From a checkpoint of a small image inpainting model: 40-pixel images.
Rows from block 6 of a small image inpainting model, named by matrix and row number. Rows with one number belong to one channel. Each number is 200 + 20 x the weight over its row's rms, rounded and kept within 0 to 999. All counts start at 0.
After each channel's rows are labels from the 100 images, of 14848, where the channel reaches its highest value: "responds to" is what is common among them. Only what is clearly more common there than usual is listed. The data: capsule endoscopy frames (Kvasir-Capsule).
# convs1: 3x3 conv (model.mid.0.convs.1.weight, 64x64x3x3, each kernel summed), inputs 0-63
# convs2: expand pointwise conv (model.mid.0.convs.2.weight, 128x64x1x1, transposed), outputs 0-127

convs1.32,219,202,195,198,193,193,209,228,239,200,211,225,220,199,195,249,200,190,170,185,208,185,206,221,204,179,224,197,241,202,224,169,190,173,210,194,193,234,180,216,223,183,222,221,255,196,235,181,189,193,189,236,204,198,208,185,218,183,182,216,182,194,184,193
convs2.32,183,183,209,179,195,189,208,182,191,186,196,216,261,221,175,183,232,182,189,204,190,167,201,183,183,197,192,198,230,190,217,214,213,243,198,238,195,163,190,192,212,222,219,211,174,206,212,199,179,249,222,217,211,239,209,200,192,246,211,183,220,201,162,187,193,187,241,205,209,165,180,206,216,193,220,191,208,206,225,187,227,205,243,177,211,206,200,197,196,207,172,192,186,217,182,208,177,180,223,198,173,192,202,174,208,248,232,202,201,194,198,207,243,209,197,179,215,228,173,196,176,203,196,183,187,197,208,191
responds to: finding: ileocecal valve

convs1.30,219,198,196,193,192,191,190,223,225,204,197,222,226,196,195,246,188,177,174,181,196,199,200,227,211,177,227,217,234,214,210,176,189,175,193,174,185,242,185,223,218,200,220,226,252,194,224,188,209,177,205,231,205,205,208,186,230,190,183,232,199,180,177,204
convs2.30,198,181,206,172,176,188,193,178,194,192,199,217,260,217,174,191,220,181,181,200,176,164,188,188,193,197,211,202,241,194,223,205,213,233,182,227,189,171,185,176,229,213,228,226,186,209,229,204,184,238,231,225,197,242,200,206,189,247,235,183,205,224,182,186,174,200,240,208,204,186,160,201,225,188,220,191,219,210,207,180,222,213,218,185,213,193,208,199,213,222,195,208,190,210,181,205,189,188,230,191,165,209,181,185,214,241,227,195,195,185,195,216,222,214,193,168,215,225,189,198,179,220,176,184,191,210,207,208
responds to: finding: ileocecal valve

convs1.36,238,213,205,188,181,192,183,211,226,197,210,225,212,176,200,246,197,188,171,191,207,170,206,221,225,187,214,202,238,215,225,183,194,188,196,189,202,226,193,222,221,183,223,224,239,194,226,175,214,180,199,228,204,198,217,170,226,186,173,238,200,187,179,216
convs2.36,211,193,198,187,190,202,184,176,192,196,197,199,243,222,177,183,215,172,177,198,192,172,184,194,174,217,214,203,241,203,232,206,229,220,180,222,193,199,179,160,226,211,221,216,171,216,234,200,193,239,198,224,203,248,211,212,186,252,229,182,219,214,184,191,167,197,224,199,214,192,159,213,218,198,222,182,239,204,219,172,229,222,201,209,200,176,222,181,196,226,200,219,192,205,177,203,189,208,233,191,188,212,165,167,201,207,224,199,197,175,202,198,207,209,204,162,198,212,180,201,175,194,162,185,195,202,219,215
responds to: finding: ileocecal valve

convs1.60,189,209,210,215,199,194,169,207,192,209,216,194,195,205,227,166,230,216,221,212,173,212,198,197,183,211,207,206,187,183,178,222,202,176,216,226,229,180,235,179,175,242,205,207,196,216,192,215,224,181,207,189,225,194,200,186,219,216,253,205,200,211,228,258
convs2.60,187,220,195,207,227,210,201,214,221,184,215,193,155,203,206,216,209,204,210,195,217,198,213,228,211,206,204,222,190,210,203,192,227,197,168,194,203,229,163,190,190,175,187,177,201,209,205,191,214,165,178,187,185,181,176,205,184,193,224,207,198,226,238,195,189,213,192,194,189,236,208,207,177,195,194,197,225,180,199,210,184,224,146,236,178,199,217,183,206,214,238,229,206,187,209,193,229,237,179,196,239,216,175,214,198,136,176,198,177,202,222,181,159,167,207,189,175,172,218,198,230,200,176,205,212,228,225,190
responds to: finding: pylorus

convs1.43,222,205,188,181,184,184,183,217,214,201,196,216,203,200,212,236,194,189,177,187,200,182,190,229,220,182,231,200,250,222,231,184,204,193,192,183,195,233,178,212,222,184,205,228,261,191,244,188,214,191,211,233,205,186,213,190,219,191,186,221,191,182,184,210
convs2.43,232,182,198,194,164,173,184,171,167,187,184,199,224,205,168,188,179,176,184,202,186,165,177,193,198,202,201,165,232,197,242,227,212,206,195,190,184,201,206,205,259,215,220,214,190,226,201,198,192,233,229,222,202,226,203,209,197,235,254,214,224,213,185,223,176,211,208,201,207,207,173,184,226,221,195,168,210,235,178,190,200,227,217,219,205,171,219,202,213,196,211,210,209,235,181,198,198,197,235,213,154,222,176,217,203,227,215,190,182,191,176,212,200,217,169,180,205,197,191,210,201,198,181,195,181,187,190,205
responds to: finding: ileocecal valve

convs1.31,225,212,188,190,186,192,202,229,229,212,198,215,226,180,189,245,196,182,175,192,195,185,200,216,207,180,232,218,240,210,215,188,187,179,208,194,187,235,185,231,210,186,226,217,254,181,242,181,209,188,202,216,206,215,219,174,226,191,178,217,197,190,184,200
convs2.31,190,189,213,185,188,193,208,189,196,194,214,210,259,220,179,194,234,181,171,211,189,178,185,184,178,184,196,199,237,192,216,208,218,235,193,237,189,171,187,181,210,210,223,209,173,210,224,207,166,248,224,208,208,242,200,200,191,250,222,171,208,214,182,188,174,192,241,200,211,180,172,208,202,181,215,196,226,191,217,171,227,213,228,174,207,200,202,182,194,221,183,199,194,200,185,213,172,182,230,199,163,205,188,170,198,229,231,190,195,167,196,193,233,206,192,171,231,220,189,200,182,204,182,191,203,212,205,207
responds to: finding: ileocecal valve

convs1.16,219,197,191,190,176,186,195,217,231,204,198,222,208,195,204,239,193,179,188,179,201,195,191,230,206,183,225,193,241,208,219,187,188,176,202,200,192,235,174,225,226,190,212,225,261,188,245,185,210,199,200,229,203,214,198,193,241,190,198,224,191,191,177,183
convs2.16,224,173,210,194,183,185,197,181,186,175,187,203,224,201,158,181,179,173,186,219,169,186,188,175,197,208,178,177,236,188,230,247,210,228,222,206,190,183,209,203,229,215,207,215,193,213,218,206,215,233,218,230,226,230,199,214,209,222,241,206,221,223,172,235,189,178,223,206,194,203,183,167,221,210,206,179,205,226,177,210,206,216,221,203,214,208,222,193,204,198,192,192,202,235,179,187,193,181,233,204,155,239,208,231,207,232,223,197,182,207,172,199,201,224,163,192,213,224,212,210,196,210,198,173,175,175,192,202
responds to: finding: ileocecal valve

convs1.22,211,195,197,191,183,198,212,225,243,199,188,231,220,201,182,243,195,182,185,188,204,198,192,224,196,190,211,211,242,195,203,167,189,187,207,197,188,235,182,229,224,193,221,224,257,185,236,194,190,189,188,238,209,201,203,189,219,188,177,233,185,187,185,190
convs2.22,186,196,205,176,194,190,208,200,178,186,198,204,260,222,177,205,212,191,186,217,193,184,194,162,198,198,184,196,242,181,210,222,198,234,211,235,192,167,211,190,193,218,212,218,190,209,187,207,186,250,220,198,214,224,219,215,200,242,195,188,211,203,163,195,172,167,223,219,207,165,197,194,208,191,214,205,204,213,206,175,222,199,252,177,219,236,212,188,180,206,182,173,201,211,191,218,182,187,221,183,173,192,227,193,204,253,220,186,197,191,194,195,247,221,183,172,234,225,184,211,178,214,186,200,184,190,197,196
responds to: finding: ileocecal valve

convs1.58,188,208,221,201,198,192,163,198,189,205,215,203,183,187,238,165,226,226,211,216,207,209,200,200,189,215,201,207,188,209,177,227,206,171,211,209,245,193,219,184,193,227,188,206,194,216,217,221,227,174,203,181,208,211,221,187,212,211,239,221,192,205,235,267
convs2.58,199,226,184,223,192,208,203,201,193,183,203,179,175,179,222,207,214,172,225,185,229,208,211,242,197,209,232,190,163,214,187,185,218,192,151,183,212,239,190,179,214,174,190,197,199,195,208,195,218,178,195,208,212,191,181,212,175,181,215,203,186,215,235,193,196,203,179,202,201,230,177,210,200,177,215,181,201,175,200,186,189,202,140,223,172,178,186,178,227,237,227,227,213,190,169,195,232,220,181,193,201,211,160,188,201,161,197,206,200,191,219,203,157,172,200,177,169,176,207,189,204,217,180,227,217,232,210,204
responds to: finding: pylorus

convs1.41,219,206,200,202,184,196,211,225,220,191,200,225,223,178,183,244,194,181,166,203,202,177,207,242,205,181,242,204,237,203,225,174,178,183,203,187,180,229,193,221,211,179,212,220,236,184,235,189,201,185,207,234,201,192,208,183,228,191,180,230,202,201,182,202
convs2.41,201,185,215,185,203,197,208,189,205,208,202,198,244,230,181,188,224,170,176,219,195,173,193,183,181,203,204,209,237,203,207,213,225,246,185,232,197,171,199,164,197,210,213,221,181,201,210,201,194,254,220,219,195,252,211,226,184,236,221,191,220,223,165,188,189,169,229,207,209,179,158,193,211,193,224,206,235,190,203,170,225,208,223,177,208,205,209,179,192,226,187,206,198,204,179,211,178,180,231,189,178,219,194,186,200,227,237,195,194,178,193,177,197,208,187,157,217,228,187,215,189,201,174,191,193,199,220,207
responds to: finding: ileocecal valve

convs1.62,219,204,204,192,171,196,192,231,227,197,188,215,223,196,197,231,177,181,179,180,191,186,203,222,226,183,223,197,239,209,224,180,182,181,216,196,191,237,181,222,219,187,223,227,255,194,236,205,201,185,202,230,204,199,208,185,226,174,188,218,194,188,167,207
convs2.62,188,183,218,185,207,192,202,190,192,206,192,185,265,224,178,197,216,175,177,228,207,167,201,194,196,203,202,225,239,201,214,210,211,246,191,236,180,186,198,183,200,207,213,215,182,206,203,217,186,232,212,208,199,240,213,217,193,252,224,183,214,232,176,184,186,173,237,205,208,173,180,204,222,171,227,205,230,191,216,181,233,195,214,177,210,214,205,186,199,229,174,211,193,190,181,194,168,186,239,203,176,216,210,179,215,230,228,192,194,182,209,185,216,199,195,153,227,229,188,200,189,214,176,204,206,201,216,199
responds to: finding: ileocecal valve

convs1.27,223,200,200,204,177,192,185,227,213,200,196,215,231,189,194,249,187,175,177,187,185,174,201,216,225,192,215,203,237,211,216,179,194,181,208,183,185,229,194,236,229,188,236,212,238,206,233,178,192,184,189,239,190,207,216,185,227,188,188,230,204,182,187,197
convs2.27,194,194,229,182,224,206,207,201,229,198,194,198,250,232,185,190,215,173,186,220,202,182,204,189,183,199,194,235,237,187,188,195,224,230,196,247,183,168,174,180,176,209,199,198,185,204,217,218,177,213,194,210,189,232,205,219,196,234,211,166,218,229,190,180,203,187,225,200,222,169,197,227,227,166,223,231,234,177,234,184,232,190,206,181,212,200,202,169,200,243,179,203,184,171,200,192,160,185,225,189,178,217,209,180,198,204,221,208,206,181,208,180,217,183,215,174,216,220,186,201,182,203,181,194,209,203,234,206
responds to: finding: ileocecal valve

convs1.8,231,203,185,195,187,185,194,221,217,186,188,234,229,183,201,237,177,178,179,191,204,187,198,227,211,187,232,204,246,207,223,181,184,184,204,188,193,240,187,225,219,187,217,221,256,194,239,201,212,197,206,230,205,195,197,180,219,190,188,225,203,189,180,200
convs2.8,203,178,213,193,197,202,203,198,189,203,179,200,242,213,166,179,203,163,174,222,183,184,177,171,196,210,184,202,258,209,217,223,218,229,197,237,196,173,219,183,216,212,220,214,185,212,210,208,189,244,219,221,210,234,215,230,198,252,227,189,219,227,170,189,193,182,216,198,197,194,171,188,216,200,227,187,213,209,187,165,214,224,229,190,209,205,215,174,209,221,192,194,206,211,178,195,181,193,232,186,155,228,201,222,211,230,226,194,194,194,198,190,204,202,175,166,234,221,203,213,183,205,177,182,187,185,211,216
responds to: finding: ileocecal valve

convs1.0,219,204,191,187,196,179,195,227,229,205,195,221,227,175,196,246,183,183,179,199,187,175,206,215,209,177,231,205,236,207,209,184,178,189,199,193,188,241,185,225,207,193,235,216,241,179,239,201,209,180,212,235,197,204,217,178,230,199,180,220,198,179,191,209
convs2.0,188,201,209,185,188,197,202,178,208,199,209,197,232,229,179,184,220,172,192,209,191,172,190,179,184,208,201,209,242,195,230,218,216,235,183,252,197,182,191,175,212,222,222,221,196,194,229,190,184,250,221,216,194,246,202,224,184,252,219,183,215,232,186,188,186,191,244,206,192,185,169,201,218,190,234,196,245,209,203,182,232,204,204,179,193,212,227,208,202,245,186,194,211,202,178,204,182,201,225,189,174,221,191,196,196,218,224,194,198,180,196,178,209,216,189,169,226,221,189,202,180,197,170,184,186,197,225,202
responds to: finding: ileocecal valve