{"dataset": "capsule endoscopy frames (Kvasir-Capsule)", "norm": "batchnorm", "widths": [64, 128, 128, 128], "optimizer": "muon"}
Rows from block 7 of a small image inpainting model, named by matrix and row number. Rows with one number belong to one channel. Each number is 128 + 32 x the weight over its row's rms, rounded and kept within 0 to 255. All counts start at 0. Numbers have three digits each.
After each channel's rows are labels from the 100 images, of 14848, where the channel reaches its highest value: "responds to" is what is common among them. Only what is clearly more common there than usual is listed. The data: capsule endoscopy frames (Kvasir-Capsule).
# convs1: 3x3 conv (model.mid.1.convs.1.weight, 64x64x3x3, each kernel summed), inputs 0-63
# convs2: expand pointwise conv (model.mid.1.convs.2.weight, 128x64x1x1, transposed), outputs 0-127

convs1.29:088211105091115181101109122101095109110133174156143164174105189169166086163132112102179157132142130078128143120128177109100099196158100082166115154158138143174157163096135105148110117125127160
convs2.29:108143171109168155144114165134120120187208115122151083106151110091109136102151115167195109124125168184123199132091109081076126136133139118146137083166110134089162107173112183141090149189107089139108183118123115110152165067161175206137130102172128111098117143169103114188101132164062114105056125169114110149144119129119170130137106136092144096145080165192136133116128076116144114173135
responds to: finding: ileocecal valve

convs1.56:083185107132119187083128136097125126128093159163118172175121182197179126130126097123209175086161109104106169139122185106122104167135095080163112145144134111158154147079117116154090132117103147
convs2.56:131087156100089093118120111092147150221138080100135106097133099100122069104116118113182101154159126171144157115074133095157141174162092138149129104201174131160191172135131195134099140129070138100089164152141057095094128107154117144126142115164132216101164136147117115137081094115160106146104112152104081133160114150203170118123134109113204168100114163154093143093140118085104118119119
responds to: finding: ileocecal valve

convs1.14:093192117110109164097112122094098124121131175169102158178116212172179110152157109094158152105168146095115159128112177104117096190159083105179116169160129125184149163101132108152094133144105137
convs2.14:113094138088114125115109130132123141224184092103174083113143116074123105102129143142176147158128171193100190111097111093137134162131081154158128079187150133154206127142110201172087147157114098082120173139139105090168165106147131192106157091181135156128127111143085135184090175119123119132068122174124091153093067127169161127102100125119152131124071153156118123091136097128139148150144
responds to: finding: ileocecal valve

convs1.19:105159113118114183111136128089149101137101182149119169193114184185176111124115121128194176103140134067130169141132196107084129206141077094151124125133134124177153141104127113132113122082104127
convs2.19:104141173105177181161141159107138080122146124128121100098229099136141104113127056152187090109166150161155183122095152131063161132151129096132140127148119151121116128177148129094113146175088142163062174124107117156081138110158187160142105109165091145080124175145115124132095079174083108104091101153109089141181196114135160107127146128067150130116105176187169162132135125105113084167138
responds to: finding: ileocecal valve

convs1.18:158131185155195146140162132110108148124151174126085105108219122074122120146144105069122143153121214098127120154125092195127164137184097115121142165137107140114128088170135158124161121123161088
convs2.18:105159113168144142146132134112125109062109157146157110160119158133132189134140159125125145126096178125064101147179102095136097118122145123114117147080096106118108090138086118153133108170179111101142106111108185104133113120130110144119102113111148039176083127142091162171204192174128096115183189085134129125076148117064116125124101176117041068110091101088162118165139082161161171166120
responds to: finding: pylorus

convs1.59:092189134118111183114114103073101119110117178182109154181124209160171107145163134099187165102153153096116159130099168099116107182149080119163133170157151111180146147106112128148092117143105146
convs2.59:114109163120136130107085104098137134174181076095176100083154100083096124109134109122197126163180162174084186108107083088148143166113084104166121117193142139149193137137108188165097156197097113084114205142134105097123129103148111200147141101172147156106110111171077146189109142146156108108084115185111070129102089141150152141119101119114141161095078134151125123098158097126130138159130
responds to: finding: ileocecal valve

convs1.51:116185131122132151106137082075063102087153204168112156161132176122171091172163120078209153131137160082142143136114140146116115189154101097172120158157159146162129140116117142171108098117120128
convs2.51:080140116156149160130102128119120117151186107126157078093144129117121170112152141148209133144120155130122155131140092061109143129165136129120149102138113106098161103180120198189101100217119104080148140108113170113132146105183105180151083063171141079130073129188083161184149158150088107100152161107146088145097127117077167129138091140107099092119065138114134140135129039116142147175129
responds to: finding: ileocecal valve

convs1.52:202107190157166168144126155124150140112130100133146069109192106093104155136136177088085107156139125172141135143180091184103210121123112133146125105132116149136126096150113214108158105126150146
convs2.52:161083115167104097124136129114095133110110072148069135135116149110106176170127132133119108184132127125110101087156086139158101096118148170132127170108134147102118087110144107203152143109196179098152108139080182134113152144100078115166077183081202105191090125124100132110185199123144120082143151131176149214111143153090133086078155128184108123119138095081144164173123121127126157090148
responds to: finding: pylorus

convs1.50:070197126108097172091112102081126124097133182165133151171127194164173114143140113113198152103151157096117161151136172095113111192161110091172122178150145141175145159107132107145108107145100146
convs2.50:121112138095098119102083120108126137217146120115194115102096129080127119085133162141178127160119152171103173121108094110170152161125085143144134083198154118145203150134089209156107169148108085082111175136171071082164129114150125188113198094168145161126162117151103125165122133102140112152104109152107108109080046126155147140128090137135171140135081146112074089096127084134124163154128
responds to: finding: ileocecal valve

convs1.7:083180102118096171114100083084107117112128204151100149177133193165176110157149109099185156125156127094114177160115175108111101185132109083177136161168128138164132159106126109155087121134132152
convs2.7:131105135101127116141098113146123136219177087111169091095154125064099118098124138137215141166127163188078181104100104083138143157138104152153122093168154150120196145162097214174106149172101124106131169117143108091166163117163112162118154083180160136118144114149083149183129148119143108136095141177127079150100087141162179123112082120124155115114062155151095130090147063114127138144121
responds to: finding: ileocecal valve

convs1.43:077186120114109194119094104097102136113137174166097162183126190173165112168169097096177164110151152088149167153117184113110099182140108108160126160171128124173131140119124112161082125109105158
convs2.43:149107111115101101133104098118129146188158085111154087095138115066089112119119132120182124173137169184079152119109118086164157179153095154160117122206180160139200132148088213169126164169095124085117175137135104061116174135173105161150120095146170156137137091153091142136134142142172084137102140186118086154084113125173169124087084097142145162102073143163108141099117081117109122144134
responds to: finding: ileocecal valve

convs1.27:083180132115124169104109103070106124113133191182101159185138204160165121153169114095181158086143149088118157154123161127117101172142089099152120176168145151163126155098114086173102119139110137
convs2.27:134123130128126127114075104119111130181170106123149050086155091092099135088166130105208116186157166176084175144118122090158130182152111131158125119195141136122184135161115201188122143159086128088113156130127147054130160124158101175155137075163138137117127112156113171177124145152158078102106138174139071146111117132167163120110096125115125126089050143152130146096143054099097140153143
responds to: finding: ileocecal valve

convs1.40:102177111141121150108122106097130130148103188166129149193093171194174118120156112144190172083177098086120161143115207110122099156147109091153086139144146119182154129074133106142092123111121161
convs2.40:118097170089107092137122111131134139233157095106151105097096115114138089115117137119148134132168153179127178138080146122146158155162113126146134109182148144169165171126117188144075161104064114103097166150172052083128135120175103132128179110163130192086162132117145112134053088094158081172091092158103094122144078155216162113139127132131180151123089161156097138085141127115135126131120
responds to: finding: ileocecal valve

convs1.36:071183134089113177117101090099104137119112186176103153176127201190165118128166116093182153101162131090122157146124189112124081167136097096156122164131135134164156160091140108155100108129100154
convs2.36:126102149089127109122122138114125132241147093111158069091144110085112094123133144165197127134145152203103196115103100114159140153133075144159140097187155171116202131144119192169088152166086107121121186143167100091136141085156126174105169086162133146122145116123099115168100119101126108146073098170128092162131085124165194126117110150104185124145083159157087131103147098105124143146139
responds to: finding: ileocecal valve

convs1.31:077179129086115172102108108094080106124118159178127167183131189137166116148151110096198146115131162099100181155131174119125080194141096106164118185145126137174146147087117123163112087116131132
convs2.31:108115140105103104106085110112134140195168116128172119103103140079107113112129155137185121149105144147090165124111081093148132175141100160137150099189151106123192150131075231171115141165128105044131179134168099080177135093140103192130159089169149158126137119154102124184118146096133127143084130168095097112079068137159164124130062115121162142113060150146100106111142063113140142122127
responds to: finding: ileocecal valve

convs1.2:080192103142111171128126091091090117132134170154112138200136180162173104123162135125195152107156118080128182158112170112084116184135086090164107163185141128175139158106125131148098113113115152
convs2.2:171112124120128117137090121105122120165155079102107065109190100092108126126151114102186128174203148163120143118104148117157151158161114152156123151161136187149177125169143160198129180186106178112084171138106157103072162120149096150163085107155165133147123131155109152145134143178162103118123121183126043181105184135165178117087129076115095132089062149165146163111139126094094088130126
responds to: finding: ileocecal valve

convs1.22:083166120094127178104098110097101126111141180160121150189135204174205095112164126126176144104159127091122169147118178104102094178144096092169129158177140129170139173096126112140111113152104124
convs2.22:100117150094141146130106146124109142211185096108151082098165085084128099106127118145189122145135162193106203111076110092113152143138093123163152107195155144109188130170113201169097136184091110129110192121143086076146152118163132210130163097167137140091141096149097142183115119104137120113083105179108070149113104130144158133134111123118148128137081160184104121109140079107130124174152
responds to: finding: ileocecal valve

convs1.49:073181117125117182110134097084090111110150182153108148187132183186189122166157130098201176110159122081150165137114161112094114166132112099153117183160140126166131152088120128167122101120128127
convs2.49:132128146159164152151129130111107086110152093117091083109204086112105127132149082110188104159186159155151142122121152129132157127171121122140149140148122186111140097190142133155126149202093155140078160120107170114073161119163121142174045094143127109127112111176120141128135114181138088077147124157123040173137211115122163122114127101097094112060097156180164168150127097102089085161146
responds to: finding: ileocecal valve

convs1.28:082189117110126176109116109095089118112142167165100148182132200172154109143161108088188144112166131083118165160113167105127089197144112102156115166180147156168153167108138104149090116148097139
convs2.28:122128139116128116126085136112110135197186100116157111105133125072098144083132141150209107146133152186099171104098084077118131166138103137136125115182142132124201129141093215167102151146104068098120169116118102078171185085163117191131141105182125142133154127150065154198112165108120115118093144178117102135093104147154152140127063137103144125140057155159094126106144071109137133168119
responds to: finding: ileocecal valve

convs1.58:183114205159177141135158151109143160109150170091114080102213101080125112140128141071130125151125200137153102167170097186124156112177108102144143132154118143111122106152151160108184116104139108
convs2.58:132172103167137147131134124107124092059100154151123102148109144135133186121143139125108139127103159102075094138184108097140086123103137126130112160095114125121116073142099103158137102155170133100167096105109190114119119121135106134101091109097164026191062114135105157155192181172143093105179189086121161151063169117044105134128131152115055100110107093085162117166149080145133161147138
responds to: finding: pylorus

convs1.30:087194091135106201113148152123163171154099149146130144197110163176170110127114106112181161084169104087125172109123213088101105149139121119155122143122161112172159154098103110122091129090124133
convs2.30:146085154089110073134112098107112168217134063126122131105127090101127079135101091126191091143161108147160156075056121131163147128153128138125150116195174145138165144106161143150112156107074141123120172153145091128121128138114113120118139121152155237094171165132135069105084097111186129148114098171138102146167134143221136114136130123132212178120137158154099152110142155114098106105130
responds to: finding: ileocecal valve

convs1.44:175103213164185134145137199135145155124125146107119083131196094093108142131145120089103097162117151133120151137182089172104152115164118121149151117134121136107141105171154154086209133066150106
convs2.44:110164093150138139116143118132134131054114155154173155141098163139148172150120152136089156130087135109051103124177070094128098122088122123123101124074115092116090094102106117151151104124193108102154115124134178111165084134114108143085143115112165056174098118104108154153196163141119142133181186071126192129078144132052086124121099184132085076147114093062146107170143103159133178143119
responds to: finding: pylorus

convs1.4:081192116112102186112118083073105117112147150168114194184134202176174109166158121102167134124151153096125173136109174114121098167147102091165117176153129131172117166096131127146090131133106142
convs2.4:127112129126100113108081096107119112180158085122141097104143132076087126105144133128200119178151139193101177114099098088152171169121099135160130108198149143122194140151119216167103136169125121080109168127133087055134173114155108191139131092172158138140133131178081137190119139115143090140102122184120066153090101132153174117101083105125135127089058136140119131112146058133105116152137
responds to: finding: ileocecal valve

convs1.15:087177116097128188113127086089080112110149172150141162179139208166180106156168116090180149130136135085118160145123156133114110164152089081171112195161138138175108166103107107162112117140122121
convs2.15:144139143136120140121102106104126133159159102126117069103177092078084126116147131116207107176161154143127115154129129093137148139178103161130133112169143149107141117189124175196137125187113132105122157128110181091079164130155112162178066081163161095148089130185112148167177139185145071076138141156140061178108174129136192108120103104114110117081063155152129161130128049099103126128149
responds to: finding: ileocecal valve

convs1.5:092189130108121180107109104097094112125136174161096157186139179145171123152149118090185157103154141098129158157116187107117089198144084096162103181156110137169142166101141107168084119149106154
convs2.5:105114119119113121130105124131148136213169095112186083121142115081098122107146129148207122137122188183108191118115113102106150184157131156139155101192126137120184127154104208159109130156116088067117189123126106074153154090160103188129131072159147121097133132140077136198133143104137092111085129170121096140095089133147176112142093152113121124101044123171117120105125061119122140161128
responds to: finding: ileocecal valve

convs1.39:085183103125123177116127130123117107124101163172091160184105178178192105126143135133194157096170123092126165132122196082118094173140082110154111158134138117200153127092135107143083120124104160
convs2.39:135105142087115107152119113126109138233163066084145078106140096102111073124124112137181096141163123198152175113070162105155153145150103137136146116197171164163165158129115189154105150126059122119110181148147080109121159124146124126125132110155141189084133156129123093153072096124116091145099092170134086155174109144205160110131115109134176154107104195183102132105161117096120114110121
responds to: finding: ileocecal valve

convs1.60:099182124120106186118111091093083114124129187160093179184130196174168115131177101111169153105160142074108160152102161107119092169131093114174127169156139125187152144111153109157090129140096135
convs2.60:110119127105090134115102103126144144201170114122153098102121144086106112101119155114186128183144180184117196123096110071169138164142105143153110070195166134126207125161102218166098124169112093078154183142137114051156159106163107178142168072177130143111128135146101139167104130117142107134109122163123085116106111130176163095122080137108152101130078160128116133091135063138134135153145
responds to: finding: ileocecal valve

convs1.17:094196111101105186113113112103080102113131178156123146178115170154195101160142113105190157089170105098151161148125184098111105188130083093163115156166130148180132146104134126173094119134141136
convs2.17:109133167109159152144136158118116127158177107112118087091195104120114106115151075151205098137178152175123188111118128109090150129155106105144145099142103163100172105203136176176110142196098121135079176110119138102098175101157164184152107098155109113094122134166124138174123112169090091078089105155121057173139167133142154127120099096081122111109074182190150159151136094097120126191124
responds to: finding: ileocecal valve

convs1.9:197130170155191102137143186154112163120095132113156117093204104137133106137116139089126107185161142130156117127187081172135163124139133093131184103131102117117153128131156121075193165089182134
convs2.9:084177155128235169152175187133143105082158140157133137125150156148172131131139121216125114074120145144114152129137087129046113083098137112132141121072061124087100103141128097109100136161148095164097140133130146184147118097128187170092151143142116087119115141129097103139143141130045156117118132093106176150152123129054115127145119177086110073197110119126141131170130117150137134195131
responds to: finding: pylorus